config.toml
arch = "transformer"
model = "self-supervised audio encoder (BEST-RQ)"
dataset = "acted Russian speech (Dusha)"
train_examples = 26041
n_mels = 64
hop_length = 160
input = "log_mel"
win_length = 400
codebook_size = 256
mask_prob = 0.08
norm = "layernorm"
norm_position = "pre"
hidden_act = "quick_gelu"
mlp_ratio = 2
head_dim = 48
fused_qkv = true
bias = "all"
qk_norm = true
parallel_block = false
inner_norm = false
drop_path = 0.1
subsampling = 4
layers = 12
width = 192
positions = "conv"
init = "orthogonal"
residual_init = "zero_last"
optimizer = "soap"
beta2 = 0.99
learning_rate = 0.0026
beta1 = 0.9
shampoo_beta = 0.99
eps = 1e-08
precondition_frequency = 25
max_precond_dim = 512
one_sided = false
adamw_lr_other_params = 0.0017
max_grad_norm = 1.0
max_steps = 5600
batch_size = 64
epochs = 13.8
lr_schedule = "cosine"
final_lr_fraction = 0.05
warmup_steps = 280
weight_decay = 0.1
adamw_weight_decay_other_params = 0.01
Rows from block 3, named by matrix and row number. Rows with one number belong to one neuron. Each number is 200 + 20 x the weight over its row's rms, rounded and kept within 0 to 999. All counts start at 0. After the name is the row's rms in percent of the matrix's.
# fc1: MLP up (model.blocks.3.mlp.fc1.weight, 384x192), inputs 0-191
# fc2: MLP down (model.blocks.3.mlp.fc2.weight, 192x384, transposed), outputs 0-191
fc1.45,094,229,237,207,191,219,203,219,212,211,195,241,178,181,207,189,214,216,207,174,197,198,191,204,196,186,174,177,206,180,174,225,208,161,222,199,187,228,192,182,203,204,201,183,228,176,167,191,198,190,211,201,200,180,194,186,199,210,214,212,226,221,222,204,146,174,219,213,188,239,182,184,218,210,203,205,204,218,192,213,191,221,195,223,236,174,171,174,191,254,222,198,217,210,209,197,205,201,197,237,201,195,193,187,212,228,168,181,187,220,239,182,192,226,171,185,197,193,180,210,140,173,200,182,195,216,236,196,186,227,201,159,193,208,177,199,179,189,208,186,228,188,212,211,163,246,207,208,192,162,227,229,204,224,200,199,174,170,189,216,215,188,176,189,230,198,167,212,196,172,215,190,200,239,201,225,190,191,201,215,228,206,198,212,215,176,195,190,192,163,237,206,212
fc1.46,112,204,221,180,192,178,204,268,206,227,191,186,172,201,195,210,212,211,184,203,243,178,240,208,207,202,182,236,183,196,241,209,230,248,189,220,185,232,197,215,195,195,184,225,209,226,205,205,160,192,201,222,212,187,205,202,193,216,183,206,227,205,192,235,224,197,191,232,196,197,208,237,219,187,194,233,175,193,211,206,195,196,202,213,198,182,202,224,211,213,177,205,178,227,203,165,175,197,176,180,151,203,227,217,269,252,183,216,202,184,181,209,199,210,201,199,194,210,204,211,178,173,212,188,173,223,210,196,203,197,175,211,232,186,217,188,197,214,211,170,157,206,209,175,184,178,232,219,180,155,198,205,215,210,241,217,188,201,185,198,215,206,201,180,229,212,190,238,214,187,189,184,224,187,217,193,216,204,187,210,205,232,189,209,215,185,208,189,209,194,185,195,204
fc1.47,103,194,213,188,198,214,185,217,196,201,216,218,207,198,223,209,218,196,229,186,207,181,171,202,187,169,222,213,247,137,185,186,164,199,179,188,195,164,193,156,187,190,170,210,236,204,201,154,215,208,187,194,191,172,196,190,200,223,193,194,192,197,222,197,191,204,186,201,203,238,207,195,207,189,188,225,223,199,216,196,168,225,205,202,172,202,198,204,225,233,206,241,210,210,204,202,177,211,196,187,195,179,179,197,150,166,228,211,175,201,209,190,180,188,191,163,185,240,214,161,220,176,229,219,167,175,158,160,218,203,173,174,202,207,192,207,215,206,170,175,174,203,227,195,179,205,187,185,202,195,225,191,212,192,237,182,191,170,213,199,181,188,185,198,197,163,190,220,213,207,207,175,235,220,196,212,214,184,226,184,200,213,178,165,175,198,178,207,228,189,224,181,211
fc1.48,109,184,227,210,220,210,188,229,190,220,212,166,182,202,162,202,193,181,219,202,233,181,204,213,196,225,205,209,211,221,221,211,255,188,174,228,172,194,161,187,218,221,186,182,199,207,191,187,182,193,183,219,176,200,207,220,214,191,190,204,177,192,212,197,159,182,188,245,203,192,198,185,209,189,187,194,217,182,200,219,223,210,186,186,207,237,209,213,219,215,197,215,179,218,185,197,229,189,192,184,186,202,203,166,185,196,171,209,169,193,213,183,192,188,218,198,180,215,170,190,226,183,195,237,213,195,197,192,175,216,196,241,194,159,167,222,202,175,204,225,217,183,198,254,203,236,172,241,205,197,166,168,221,218,199,210,206,226,203,178,222,166,170,186,175,244,211,212,172,207,190,180,220,222,171,213,189,206,211,206,234,223,189,179,231,219,194,218,209,219,201,159,210
fc1.49,102,204,167,209,227,205,207,220,185,208,211,192,234,232,179,216,226,182,208,167,181,204,238,183,197,209,210,234,221,230,215,201,234,180,203,193,169,200,191,198,219,230,208,200,198,206,211,165,152,185,197,170,215,169,265,212,179,191,213,213,175,224,209,172,209,176,226,212,213,224,181,212,207,196,194,200,233,203,212,212,187,210,191,220,209,211,206,234,163,212,185,213,170,188,220,213,188,181,190,197,203,192,186,185,203,208,210,220,191,225,219,187,201,190,206,234,183,231,222,182,218,169,212,210,183,211,212,201,203,180,206,164,205,183,184,154,207,214,235,191,208,203,215,204,213,208,241,166,196,194,160,200,240,209,186,196,204,202,201,211,232,180,185,202,164,240,202,228,203,208,170,203,194,214,202,199,174,199,174,199,194,149,236,183,213,251,209,187,212,204,205,192,200
fc1.50,104,189,191,229,219,229,203,151,199,202,190,212,189,191,195,192,196,214,211,178,201,212,207,223,242,193,222,156,221,214,177,167,213,207,228,194,222,159,196,227,218,195,203,200,198,223,254,233,212,192,169,181,185,211,206,199,166,241,191,210,201,203,190,216,214,193,243,200,205,215,189,207,219,187,209,201,234,205,151,158,172,221,203,209,176,180,173,177,207,206,194,183,177,198,186,195,176,231,206,191,218,184,196,206,186,247,193,206,175,233,211,209,220,222,200,222,215,230,208,186,213,168,171,206,178,198,211,200,206,168,196,195,172,186,196,202,194,178,214,210,165,203,173,210,212,157,190,229,182,174,232,192,194,195,222,195,228,181,237,204,223,212,217,173,203,205,214,191,194,206,190,201,223,190,164,184,180,173,209,219,226,181,179,203,202,195,186,162,175,233,207,209,194
fc1.51,099,194,216,187,207,193,214,220,228,199,215,226,206,193,206,185,221,228,228,213,195,203,237,191,198,235,206,214,238,191,168,182,235,224,184,206,196,201,191,232,189,191,168,238,171,204,219,197,168,200,231,185,216,197,197,205,218,214,207,183,192,191,193,179,172,201,194,219,179,223,209,203,214,233,214,164,192,226,179,210,156,178,224,211,246,228,211,235,224,173,203,218,210,236,177,213,198,198,176,203,212,241,212,179,182,186,183,195,207,220,195,239,185,219,211,206,206,240,202,220,188,220,214,195,232,212,185,213,202,220,211,224,187,185,180,205,164,217,237,221,209,217,182,188,173,201,169,199,216,208,194,214,229,243,208,174,232,169,230,182,177,215,171,176,219,195,198,216,214,190,181,248,194,185,190,186,210,212,219,197,217,198,212,206,224,179,209,218,208,224,202,172,170
fc1.52,102,212,213,178,201,219,206,197,175,225,192,181,222,218,206,207,218,209,203,160,193,191,174,188,158,237,167,212,223,202,202,188,228,164,202,214,218,189,187,203,217,214,200,193,207,205,192,165,199,185,208,194,236,197,222,205,234,196,188,208,205,181,191,221,203,178,193,148,213,175,195,202,198,198,227,204,215,201,197,195,225,198,207,252,169,184,225,179,178,243,172,213,202,232,186,210,192,184,190,215,165,209,202,192,209,226,204,193,173,224,218,195,178,207,217,222,215,197,214,200,196,190,167,187,161,173,189,212,199,180,201,241,205,216,199,219,198,209,206,193,190,175,234,191,213,194,194,216,214,229,243,233,187,209,197,174,185,184,163,237,250,209,206,232,192,253,219,168,212,203,188,186,172,189,182,232,174,197,209,242,209,184,204,217,195,206,189,174,203,232,210,174,211
fc1.53,112,201,213,207,233,217,232,182,178,220,158,240,159,218,207,206,246,221,226,172,153,196,201,221,197,187,174,182,200,211,228,227,193,192,190,241,166,216,199,210,215,179,182,187,191,205,212,209,210,200,208,218,221,210,194,181,189,204,187,186,215,183,192,214,249,171,222,199,202,205,219,204,165,193,222,178,175,203,197,183,194,253,210,203,181,238,240,189,220,206,211,201,229,199,179,178,168,177,216,211,198,156,210,212,196,208,185,203,192,212,186,197,210,211,198,194,230,181,195,213,188,187,172,199,189,198,191,180,233,219,193,203,187,188,202,184,194,201,243,180,219,225,165,178,174,243,199,182,199,199,194,191,197,200,241,193,199,228,190,184,202,193,186,188,232,212,200,244,190,237,239,187,213,192,176,195,220,214,221,198,183,223,214,172,207,191,158,202,219,209,199,209,180
fc1.54,091,200,200,204,198,232,232,223,180,220,188,223,219,220,206,199,195,227,218,232,213,213,210,191,218,192,182,217,237,233,233,195,195,190,164,223,214,179,195,198,224,184,183,217,212,241,166,181,205,221,223,186,179,209,205,207,194,195,203,180,189,209,229,239,196,210,184,215,191,206,197,187,218,176,187,235,209,203,205,200,213,183,222,216,214,220,207,221,212,195,210,206,192,200,239,208,259,227,224,206,200,215,229,174,196,132,247,190,181,232,224,226,207,184,200,197,199,208,192,177,213,213,194,208,178,212,206,190,199,204,206,172,215,209,170,198,213,216,197,162,248,181,195,217,226,186,230,218,201,190,208,232,221,196,210,193,182,233,226,196,202,206,194,205,204,194,234,193,222,185,210,234,233,194,216,207,242,211,185,236,149,208,210,193,195,197,179,196,221,225,185,176,221
fc1.55,104,185,215,221,218,184,224,203,218,205,223,225,224,171,198,246,207,212,202,203,176,191,220,183,212,212,176,222,198,224,186,205,231,215,187,207,179,189,202,219,199,210,222,175,160,233,242,197,206,218,212,184,150,191,206,190,201,226,205,214,201,221,205,208,197,204,239,184,198,201,189,225,186,198,201,176,199,181,224,172,212,203,211,220,235,196,203,197,197,188,202,196,217,196,185,194,186,215,189,216,196,211,204,189,212,232,216,167,180,240,215,156,197,213,206,223,171,231,208,200,196,207,198,196,223,229,182,218,209,224,200,223,204,169,195,209,175,181,236,204,200,188,187,180,203,210,229,204,193,212,190,261,220,175,212,195,224,187,230,188,216,234,223,159,192,161,229,241,217,197,221,184,194,196,199,216,212,163,210,222,243,203,221,236,207,185,212,230,181,194,254,218,188
fc1.56,096,201,202,182,182,214,205,206,164,195,186,191,191,187,194,202,214,194,217,237,240,217,201,223,179,162,205,191,196,220,227,191,222,178,180,200,176,201,181,204,211,184,192,201,212,188,196,227,147,205,197,210,247,231,232,229,221,206,181,220,200,225,199,251,193,213,203,191,234,174,190,203,201,205,176,185,230,201,170,197,229,197,230,192,217,245,196,193,243,164,207,157,208,217,175,209,189,206,209,229,217,204,206,193,221,248,195,237,182,189,187,208,182,155,178,184,201,195,215,202,206,213,188,186,203,199,175,204,215,169,215,188,169,191,232,203,194,167,166,182,220,166,214,229,197,200,166,210,197,222,192,194,215,215,243,210,184,207,202,218,178,201,198,195,183,232,185,240,187,223,216,192,223,214,174,212,213,201,194,215,227,228,198,212,183,175,172,192,190,193,208,186,200
fc1.57,122,195,200,176,199,177,179,207,237,221,215,200,183,154,182,193,202,234,187,184,197,200,222,194,221,198,166,172,214,193,203,201,205,224,179,193,216,201,217,213,188,196,185,155,214,183,200,182,223,191,215,200,178,217,228,213,188,187,241,203,224,223,200,201,197,210,223,207,194,219,184,223,190,183,211,176,224,204,234,198,208,169,182,214,194,204,193,193,220,206,188,203,216,196,212,207,222,223,180,165,197,184,196,226,187,203,208,190,191,190,194,208,193,177,204,207,240,174,216,168,205,250,224,206,197,156,167,165,191,173,180,178,224,174,189,207,259,156,208,206,180,180,164,196,180,187,199,176,198,184,245,202,194,183,201,219,205,174,218,210,168,217,197,170,138,205,152,183,194,182,196,181,188,210,209,226,218,205,186,174,199,189,184,187,199,182,148,207,208,190,193,189,185
fc1.58,098,220,175,209,220,211,229,216,203,209,219,180,211,220,204,173,217,224,208,170,223,197,213,209,209,207,214,213,200,209,225,193,235,214,188,179,208,209,241,168,217,184,185,200,202,205,168,204,191,184,209,237,161,185,161,199,225,256,191,200,178,207,222,206,207,147,217,219,188,183,164,193,205,203,180,181,166,201,178,207,214,183,185,198,200,207,198,245,235,177,208,173,186,200,203,239,152,232,204,203,218,192,202,202,189,239,172,219,199,209,205,198,241,179,176,224,230,246,179,203,185,208,195,216,193,213,200,196,211,179,205,188,180,210,193,216,236,205,226,211,187,174,224,194,231,207,177,206,201,211,204,213,221,216,208,224,182,238,227,204,195,209,176,208,203,247,203,206,206,214,197,241,190,194,164,189,195,222,191,229,229,202,176,210,206,228,214,223,192,218,197,193,211
fc1.59,095,191,207,188,165,217,256,174,198,215,230,203,193,195,235,164,170,210,209,200,207,193,219,186,189,194,166,202,203,192,184,195,207,180,215,194,173,211,190,184,223,217,185,207,193,208,169,194,207,209,177,178,218,189,216,195,203,200,247,211,150,206,207,182,198,186,216,228,197,211,174,186,201,196,213,172,231,205,236,209,194,189,208,185,159,233,199,222,202,222,214,235,208,195,183,224,171,212,195,212,211,219,199,193,221,186,186,198,175,219,208,163,199,191,214,183,173,181,212,199,197,173,231,213,195,215,192,195,224,216,228,208,170,205,218,212,189,214,228,218,244,206,195,206,215,233,223,187,224,229,172,205,224,225,172,195,149,244,205,155,198,211,201,179,189,157,191,158,214,201,208,165,208,210,224,200,196,200,233,195,195,161,194,218,195,213,191,158,211,197,182,213,210
fc1.60,095,187,214,211,167,207,186,179,188,200,221,184,201,197,187,193,198,214,217,202,203,161,189,211,191,223,205,180,167,180,218,203,190,237,206,193,179,200,230,208,238,193,197,149,193,177,240,191,192,212,196,183,187,194,163,194,224,195,208,188,170,207,171,202,164,161,213,157,216,173,197,221,206,237,170,159,181,200,175,207,188,196,189,213,171,217,176,181,202,228,190,224,189,175,192,197,210,185,162,178,200,208,195,186,197,210,195,173,198,199,213,198,183,207,208,227,187,187,201,205,219,184,192,186,159,169,211,184,173,218,207,194,190,189,226,221,199,210,218,241,226,176,171,223,215,231,224,184,230,207,201,209,214,233,173,217,240,200,178,227,212,192,173,206,215,205,190,177,192,219,211,198,211,230,200,213,182,207,169,244,225,242,247,192,228,228,182,213,207,208,204,202,201
fc1.61,094,160,196,207,156,197,215,258,218,194,208,224,207,194,225,173,213,195,202,157,182,176,178,195,209,230,225,185,195,199,213,212,206,184,197,194,174,178,229,194,192,183,202,182,178,186,164,194,233,210,213,225,197,204,194,221,248,193,192,175,232,198,194,188,208,201,202,236,237,230,195,193,210,209,219,201,235,184,198,201,193,176,214,240,184,207,235,206,212,192,193,203,203,205,207,202,205,208,205,182,183,208,194,154,245,210,224,202,171,216,188,227,181,190,190,247,224,224,188,203,204,212,202,208,211,208,207,200,195,180,211,206,179,181,194,141,236,177,214,177,173,198,201,187,195,197,215,227,195,180,206,230,195,204,209,196,222,179,206,225,203,192,208,199,198,208,202,222,182,220,193,186,201,198,185,223,199,219,249,259,186,247,203,166,173,197,223,189,185,180,171,211,195
fc1.62,107,213,187,216,189,225,216,190,220,185,201,203,194,156,203,235,226,188,197,208,213,198,222,227,185,210,219,193,211,187,210,199,223,225,199,179,190,216,209,187,191,215,216,206,195,184,171,203,182,196,206,193,110,192,159,189,193,202,181,181,176,193,223,201,252,191,212,184,200,234,225,199,195,211,195,223,185,203,180,170,181,211,197,180,216,164,188,203,157,209,181,179,186,170,237,194,187,212,195,191,196,174,176,203,193,216,210,193,181,187,186,195,208,174,231,169,198,206,186,160,194,215,207,197,189,180,207,195,199,208,209,154,195,195,225,176,211,190,204,211,227,204,170,191,188,192,209,178,198,198,235,205,242,212,177,181,197,178,178,205,184,195,227,203,229,224,199,201,178,244,196,220,231,204,200,187,213,235,214,214,179,213,199,202,243,209,206,174,236,239,224,156,193
fc2.45,100,171,197,191,213,181,245,199,224,195,219,200,196,189,189,204,207,197,186,200,212,201,215,192,205,138,217,222,201,219,189,155,179,197,241,180,200,211,198,206,216,206,183,170,178,200,204,201,191,209,200,179,206,185,205,195,212,221,164,175,204,188,190,221,244,207,167,196,228,178,198,208,196,221,188,180,214,198,180,191,199,187,218,196,174,201,180,204,216,160,165,168,181,230,202,186,200,205,266,152,204,194,195,197,178,158,188,203,219,222,176,214,186,183,195,185,184,186,208,200,205,207,184,201,209,180,180,221,194,182,225,228,159,193,210,192,231,199,154,231,151,172,162,165,214,164,216,172,230,201,201,195,248,190,217,179,178,197,204,181,176,202,229,184,209,171,190,210,201,189,200,186,192,191,178,207,186,207,206,188,200,174,196,218,211,189,195,187,205,220,181,178,175
fc2.46,108,216,185,204,188,204,165,168,202,252,181,211,212,225,168,200,242,204,233,216,177,182,208,160,172,200,197,213,194,208,181,190,191,196,203,184,238,172,198,176,208,193,219,188,219,167,231,191,191,237,217,176,192,202,203,198,209,202,212,223,218,168,232,193,171,215,185,197,207,198,213,160,177,208,167,192,206,213,206,188,211,186,168,180,191,209,204,226,219,221,174,204,203,154,205,205,184,196,198,199,224,186,168,229,155,219,226,185,205,217,222,218,206,203,205,178,235,194,159,191,234,196,203,213,216,218,180,206,184,187,201,177,211,225,171,237,184,228,159,238,228,207,184,228,226,196,203,171,199,182,198,215,190,204,186,208,192,217,195,195,194,197,177,213,203,197,235,160,184,231,217,210,181,234,188,206,208,214,193,198,238,200,191,184,211,232,199,209,166,189,190,202,226
fc2.47,109,208,184,217,231,151,202,193,223,229,213,190,179,239,210,183,190,243,192,212,212,200,194,200,168,209,168,192,190,216,209,215,214,176,192,225,204,232,197,213,191,198,222,189,168,187,194,233,204,160,184,233,209,215,184,196,175,215,226,219,185,226,193,168,184,201,213,223,195,163,167,177,195,235,202,217,233,199,193,178,219,168,196,186,220,215,197,199,177,198,178,176,204,212,186,214,207,212,188,175,170,214,221,161,231,202,165,208,230,163,152,189,203,192,196,216,208,200,193,237,173,196,177,188,220,207,227,195,206,189,205,193,180,229,157,201,209,180,198,171,200,185,205,206,232,215,262,215,186,194,206,198,213,236,174,189,215,190,200,216,226,199,230,216,210,219,185,178,182,170,195,227,196,169,199,183,185,235,174,196,195,194,189,201,231,186,202,191,192,199,194,206,183
fc2.48,113,211,227,198,173,187,209,195,201,195,244,216,203,221,216,196,216,190,178,217,191,218,179,190,219,156,230,203,181,175,194,186,164,197,225,189,187,210,215,239,183,157,210,177,228,194,221,212,214,215,211,189,232,176,215,207,180,172,174,210,220,180,219,175,212,159,230,163,179,230,190,209,176,214,188,212,221,217,197,203,177,231,214,177,191,177,190,222,151,195,171,174,206,181,184,207,195,230,234,190,203,236,218,165,209,176,202,216,208,209,180,207,174,198,203,183,197,230,209,210,200,182,195,189,181,214,182,180,245,194,193,176,217,186,261,200,211,209,243,228,218,179,187,213,162,203,208,182,164,200,201,219,186,185,206,190,232,177,220,192,213,197,219,221,217,217,189,174,185,208,220,210,191,242,208,201,201,210,222,222,222,192,203,207,204,182,225,188,208,209,207,204,209
fc2.49,105,248,196,229,165,180,191,209,224,201,196,181,197,251,210,220,198,230,213,183,197,170,224,210,213,225,180,203,178,196,227,205,191,225,189,190,186,199,226,209,190,167,185,207,185,204,216,220,208,214,237,215,216,231,208,208,184,221,189,204,166,194,208,225,196,239,233,193,209,202,190,210,185,209,186,173,222,164,177,242,191,179,212,205,202,189,197,185,194,162,198,192,193,193,160,229,193,228,194,201,221,203,177,209,214,174,166,243,218,226,181,190,191,195,206,197,217,173,209,206,189,220,218,223,183,234,167,197,175,199,230,237,194,202,206,197,208,206,206,228,201,170,204,206,180,235,218,195,184,195,211,186,179,221,230,189,199,174,183,188,191,195,239,171,211,197,244,194,191,185,210,213,181,161,222,218,169,186,216,204,197,186,227,194,185,179,139,181,194,180,202,212,181
fc2.50,109,180,189,179,195,212,211,239,204,188,204,214,198,222,182,176,214,213,184,212,190,188,200,190,197,215,176,221,188,207,185,215,191,206,213,211,173,230,203,212,189,168,192,184,205,206,182,183,223,235,187,185,194,246,226,221,181,198,218,195,177,258,215,201,160,204,171,220,166,192,207,203,213,180,190,188,182,195,190,233,223,175,187,192,213,226,180,215,171,182,207,218,235,225,242,214,187,149,174,180,202,214,207,183,194,181,199,198,206,186,171,175,207,177,222,185,167,228,190,182,169,209,203,194,212,162,225,181,169,190,218,184,221,214,185,185,177,204,186,197,214,229,209,203,213,200,180,194,223,187,182,168,207,203,171,205,177,205,210,212,177,173,192,190,180,258,222,212,241,226,202,214,193,230,243,189,199,198,202,179,189,229,169,181,205,234,224,221,212,188,213,176,186
fc2.51,094,212,210,189,204,200,214,184,190,199,214,173,216,207,209,184,179,173,202,204,198,199,156,236,177,176,226,220,183,218,208,194,158,214,205,202,207,184,219,184,201,205,186,185,237,183,201,197,193,178,182,183,207,219,203,258,205,191,210,210,235,184,205,211,211,189,220,202,202,176,202,199,197,212,215,204,204,205,221,193,238,182,192,184,187,181,195,175,224,237,210,204,215,199,234,191,224,181,230,216,205,199,188,211,187,238,174,224,223,201,207,150,184,208,196,206,193,169,204,170,176,211,196,198,176,201,169,183,205,202,214,226,230,187,214,191,219,201,179,158,221,199,186,204,242,208,205,216,181,222,218,189,201,161,194,186,182,229,198,201,236,199,198,241,184,234,213,211,227,225,160,182,207,221,196,185,213,219,213,142,153,201,183,179,228,223,175,210,204,181,228,220,244
fc2.52,098,192,217,216,203,216,181,169,219,175,177,211,211,196,189,226,196,146,196,211,192,184,198,191,201,183,171,172,217,212,195,191,159,204,216,188,187,204,210,200,207,187,206,197,202,258,201,233,219,188,218,224,185,209,228,179,198,175,204,220,157,206,211,207,161,176,208,226,198,224,208,227,216,206,202,204,217,173,205,201,168,210,209,247,220,219,196,179,189,194,185,195,214,188,184,210,234,198,213,206,231,212,196,213,204,167,153,224,233,188,176,176,186,184,206,228,208,217,198,186,174,200,217,180,207,168,188,169,168,243,215,199,187,188,222,182,220,227,160,202,216,169,205,196,222,179,219,192,167,189,224,185,163,211,196,200,224,188,209,201,214,157,202,202,214,182,191,215,193,202,185,203,194,189,216,219,181,229,226,197,248,205,217,160,190,201,215,218,224,186,195,206,155
fc2.53,105,181,197,230,222,199,238,210,210,186,200,197,176,210,215,209,200,169,173,221,214,213,204,167,204,201,217,235,190,186,159,192,203,221,205,199,224,187,187,205,213,190,220,194,203,200,201,177,212,212,196,204,187,188,205,183,202,191,225,220,213,227,187,170,198,186,203,203,178,193,185,211,198,206,215,220,203,205,194,200,231,158,188,206,236,178,159,216,202,215,216,181,200,218,183,209,205,214,160,195,175,244,199,196,192,229,177,180,174,208,230,163,195,221,170,155,178,201,229,190,158,188,193,185,211,212,224,210,236,203,225,180,241,172,197,155,209,217,170,231,177,191,175,226,213,163,180,217,182,220,223,201,191,187,182,183,186,210,161,219,217,210,193,206,189,208,174,210,174,190,160,169,235,174,203,213,209,202,194,170,191,227,202,212,195,194,248,185,197,166,214,215,228
fc2.54,083,228,173,192,166,183,191,195,244,179,199,170,183,194,178,208,202,179,157,192,193,196,209,190,213,191,208,155,169,217,162,212,181,202,214,201,231,211,234,197,180,211,174,224,180,172,204,198,202,168,218,228,221,190,208,196,236,204,216,207,201,195,194,196,176,198,174,203,217,205,202,210,201,206,205,183,213,199,186,205,167,216,232,183,185,195,199,181,234,217,210,199,184,239,149,160,175,197,174,232,202,199,189,212,185,237,154,171,197,173,231,179,200,217,197,212,192,182,207,204,191,171,210,190,194,232,226,204,169,189,183,221,195,201,240,200,214,205,211,213,173,231,205,182,204,205,178,164,214,186,191,182,221,216,178,170,203,171,194,208,225,188,187,195,201,207,169,220,209,198,228,179,198,206,168,209,180,146,213,181,208,213,192,192,192,241,203,180,184,230,194,224,178
fc2.55,107,199,243,193,199,166,172,208,174,195,175,172,195,220,202,177,183,190,224,200,186,226,181,237,183,188,176,215,215,211,214,201,201,199,189,204,234,188,212,214,203,203,213,203,192,168,169,207,204,207,204,210,248,232,215,204,252,194,174,186,181,209,229,177,217,224,206,176,195,202,210,152,217,203,195,189,198,214,191,225,214,199,211,186,195,232,221,180,182,243,207,177,222,224,183,182,213,173,215,169,218,235,188,155,204,188,186,209,229,182,172,200,177,226,216,225,208,178,180,217,170,165,212,206,210,213,208,220,196,202,170,162,225,217,180,222,227,209,193,171,177,217,221,189,196,160,177,199,217,190,215,181,145,206,218,205,211,195,197,181,178,194,169,196,214,214,196,191,186,180,192,223,221,199,201,206,175,205,198,171,179,217,189,161,161,186,221,203,192,186,194,179,189
fc2.56,091,193,206,208,224,234,190,223,251,188,210,191,197,184,189,199,193,187,206,180,175,208,233,197,222,220,190,213,182,162,177,242,167,211,209,200,212,210,250,220,176,225,233,204,168,213,223,180,208,191,196,170,202,213,187,189,185,181,245,171,176,201,217,189,236,193,212,142,184,202,199,181,218,198,214,237,215,211,177,202,214,198,212,200,204,242,202,195,194,207,182,194,181,235,185,211,205,188,216,196,199,204,218,187,189,182,223,177,184,189,182,184,212,206,186,211,176,192,188,161,211,171,187,168,233,230,216,181,199,219,181,206,226,220,213,220,207,175,173,171,209,215,184,202,186,183,205,208,228,157,204,227,214,214,185,200,205,171,193,189,209,184,168,205,221,225,203,216,206,216,194,212,218,149,201,191,190,183,189,237,162,201,191,250,214,205,224,190,194,173,191,200,201
fc2.57,115,203,177,211,209,198,169,193,189,197,197,157,207,206,189,208,180,165,204,198,230,199,191,196,200,195,213,187,210,198,222,242,177,197,219,195,202,227,178,176,188,196,178,166,201,206,222,230,225,192,193,215,186,194,186,227,182,206,160,217,222,182,179,219,220,192,199,187,194,212,218,249,262,220,199,178,182,205,180,217,166,182,209,192,166,206,201,188,161,227,192,173,193,176,228,191,197,172,190,174,205,193,218,237,198,190,230,221,223,196,171,220,222,168,193,203,219,206,205,223,162,201,188,202,220,207,178,211,218,189,216,178,163,179,233,216,211,203,176,204,197,169,199,192,185,190,194,223,187,242,164,191,192,231,186,166,203,222,220,197,199,204,191,219,214,204,205,190,179,186,212,185,163,202,201,206,215,198,223,207,235,226,176,214,237,156,180,209,182,168,180,175,227
fc2.58,104,195,217,177,231,187,216,187,213,194,194,213,159,195,191,177,204,174,222,180,193,184,221,219,149,179,191,210,194,186,203,180,177,184,207,220,209,212,214,201,164,171,193,214,218,175,203,173,219,232,187,212,218,190,202,223,207,179,222,231,205,187,200,214,222,259,237,180,203,205,234,183,217,198,225,181,196,193,204,178,171,225,208,190,200,177,172,233,199,239,186,219,180,183,196,191,207,154,231,207,200,202,195,160,193,199,205,205,196,171,168,197,185,203,203,173,180,212,196,194,225,196,188,192,167,174,183,207,180,197,210,204,212,210,214,174,190,219,221,177,177,213,187,211,174,195,220,234,178,232,209,186,211,179,206,169,202,220,170,189,195,220,193,184,206,222,189,178,193,242,206,218,179,214,238,194,223,208,232,174,188,207,185,210,163,202,150,201,199,193,211,186,255
fc2.59,093,227,212,219,206,229,155,219,213,164,193,212,187,192,148,187,177,236,210,198,194,175,201,224,217,238,193,195,156,214,206,169,172,227,225,197,184,162,183,179,186,191,197,208,216,202,193,193,196,194,227,193,214,206,211,196,216,199,183,203,205,228,221,206,164,225,210,199,203,206,202,200,204,176,208,174,228,192,187,217,183,195,178,213,199,200,206,225,201,197,224,184,173,220,247,227,195,234,228,214,217,180,199,222,184,198,197,218,208,197,234,217,195,194,217,194,244,201,183,172,214,236,190,179,203,208,198,236,204,193,193,181,175,213,174,197,197,191,215,243,174,226,203,163,193,225,197,169,156,174,208,184,192,187,212,151,215,207,214,191,193,211,198,194,192,211,210,171,217,175,209,197,243,179,179,142,184,209,204,187,188,225,217,190,210,202,222,239,211,193,199,220,192
fc2.60,104,170,203,206,231,208,207,225,169,171,192,192,194,189,175,203,225,191,205,203,211,217,182,219,209,180,202,204,207,210,197,192,211,172,229,177,168,209,165,172,221,212,204,229,218,196,204,222,198,193,178,202,206,190,212,212,214,207,203,215,188,177,217,186,215,210,190,213,191,210,213,212,193,170,215,196,217,168,201,171,236,220,183,196,221,217,229,205,155,196,190,202,209,190,245,161,196,219,230,246,204,188,166,191,187,188,176,211,228,210,207,218,196,221,204,213,187,211,205,199,203,184,198,212,233,182,183,232,235,182,211,259,225,224,202,198,229,208,208,217,203,192,208,225,171,180,217,174,201,234,204,221,217,162,174,172,185,198,228,178,191,183,189,202,177,219,208,205,194,177,175,212,209,181,187,160,220,209,243,137,193,179,198,227,156,186,196,200,173,175,195,210,223
fc2.61,089,230,207,192,242,227,160,125,210,230,206,194,201,237,188,212,169,229,160,176,238,240,188,162,189,204,182,174,205,180,207,214,206,207,199,163,198,232,187,204,229,211,201,233,196,193,209,195,192,190,186,195,198,212,193,172,195,195,209,211,176,198,201,200,214,217,193,178,222,173,182,231,176,188,190,194,187,220,233,194,168,217,180,194,236,204,225,205,182,193,220,211,219,163,198,202,188,191,196,216,184,209,212,218,179,188,178,179,225,197,240,195,227,210,189,173,186,200,194,214,196,182,201,184,184,190,202,235,219,196,196,238,220,203,219,242,183,209,191,195,215,198,204,176,211,220,201,209,170,193,203,193,195,208,217,184,181,208,203,190,227,202,198,205,224,198,195,187,226,201,197,204,213,201,226,208,209,193,148,167,194,157,181,221,247,207,189,191,210,247,232,201,191
fc2.62,107,175,228,229,232,182,213,181,177,205,197,190,172,199,192,166,196,205,204,182,163,176,179,192,207,211,230,180,158,228,181,187,203,225,213,184,192,187,173,194,187,190,199,211,193,225,195,210,189,165,194,185,195,203,222,194,210,177,197,242,191,226,199,195,198,166,217,208,177,224,191,188,208,202,191,180,226,215,239,203,180,193,177,201,186,231,199,189,222,197,222,202,186,211,204,207,167,218,220,199,203,223,181,197,205,216,163,206,208,225,245,210,176,187,169,181,177,230,226,189,204,236,239,172,207,211,173,146,213,203,190,185,209,192,183,194,205,185,201,230,183,202,193,220,206,225,193,189,176,201,169,196,203,183,207,193,208,211,216,213,207,198,210,208,151,208,207,225,243,212,218,167,229,166,205,203,183,181,173,185,184,167,189,174,147,182,182,217,212,185,224,238,223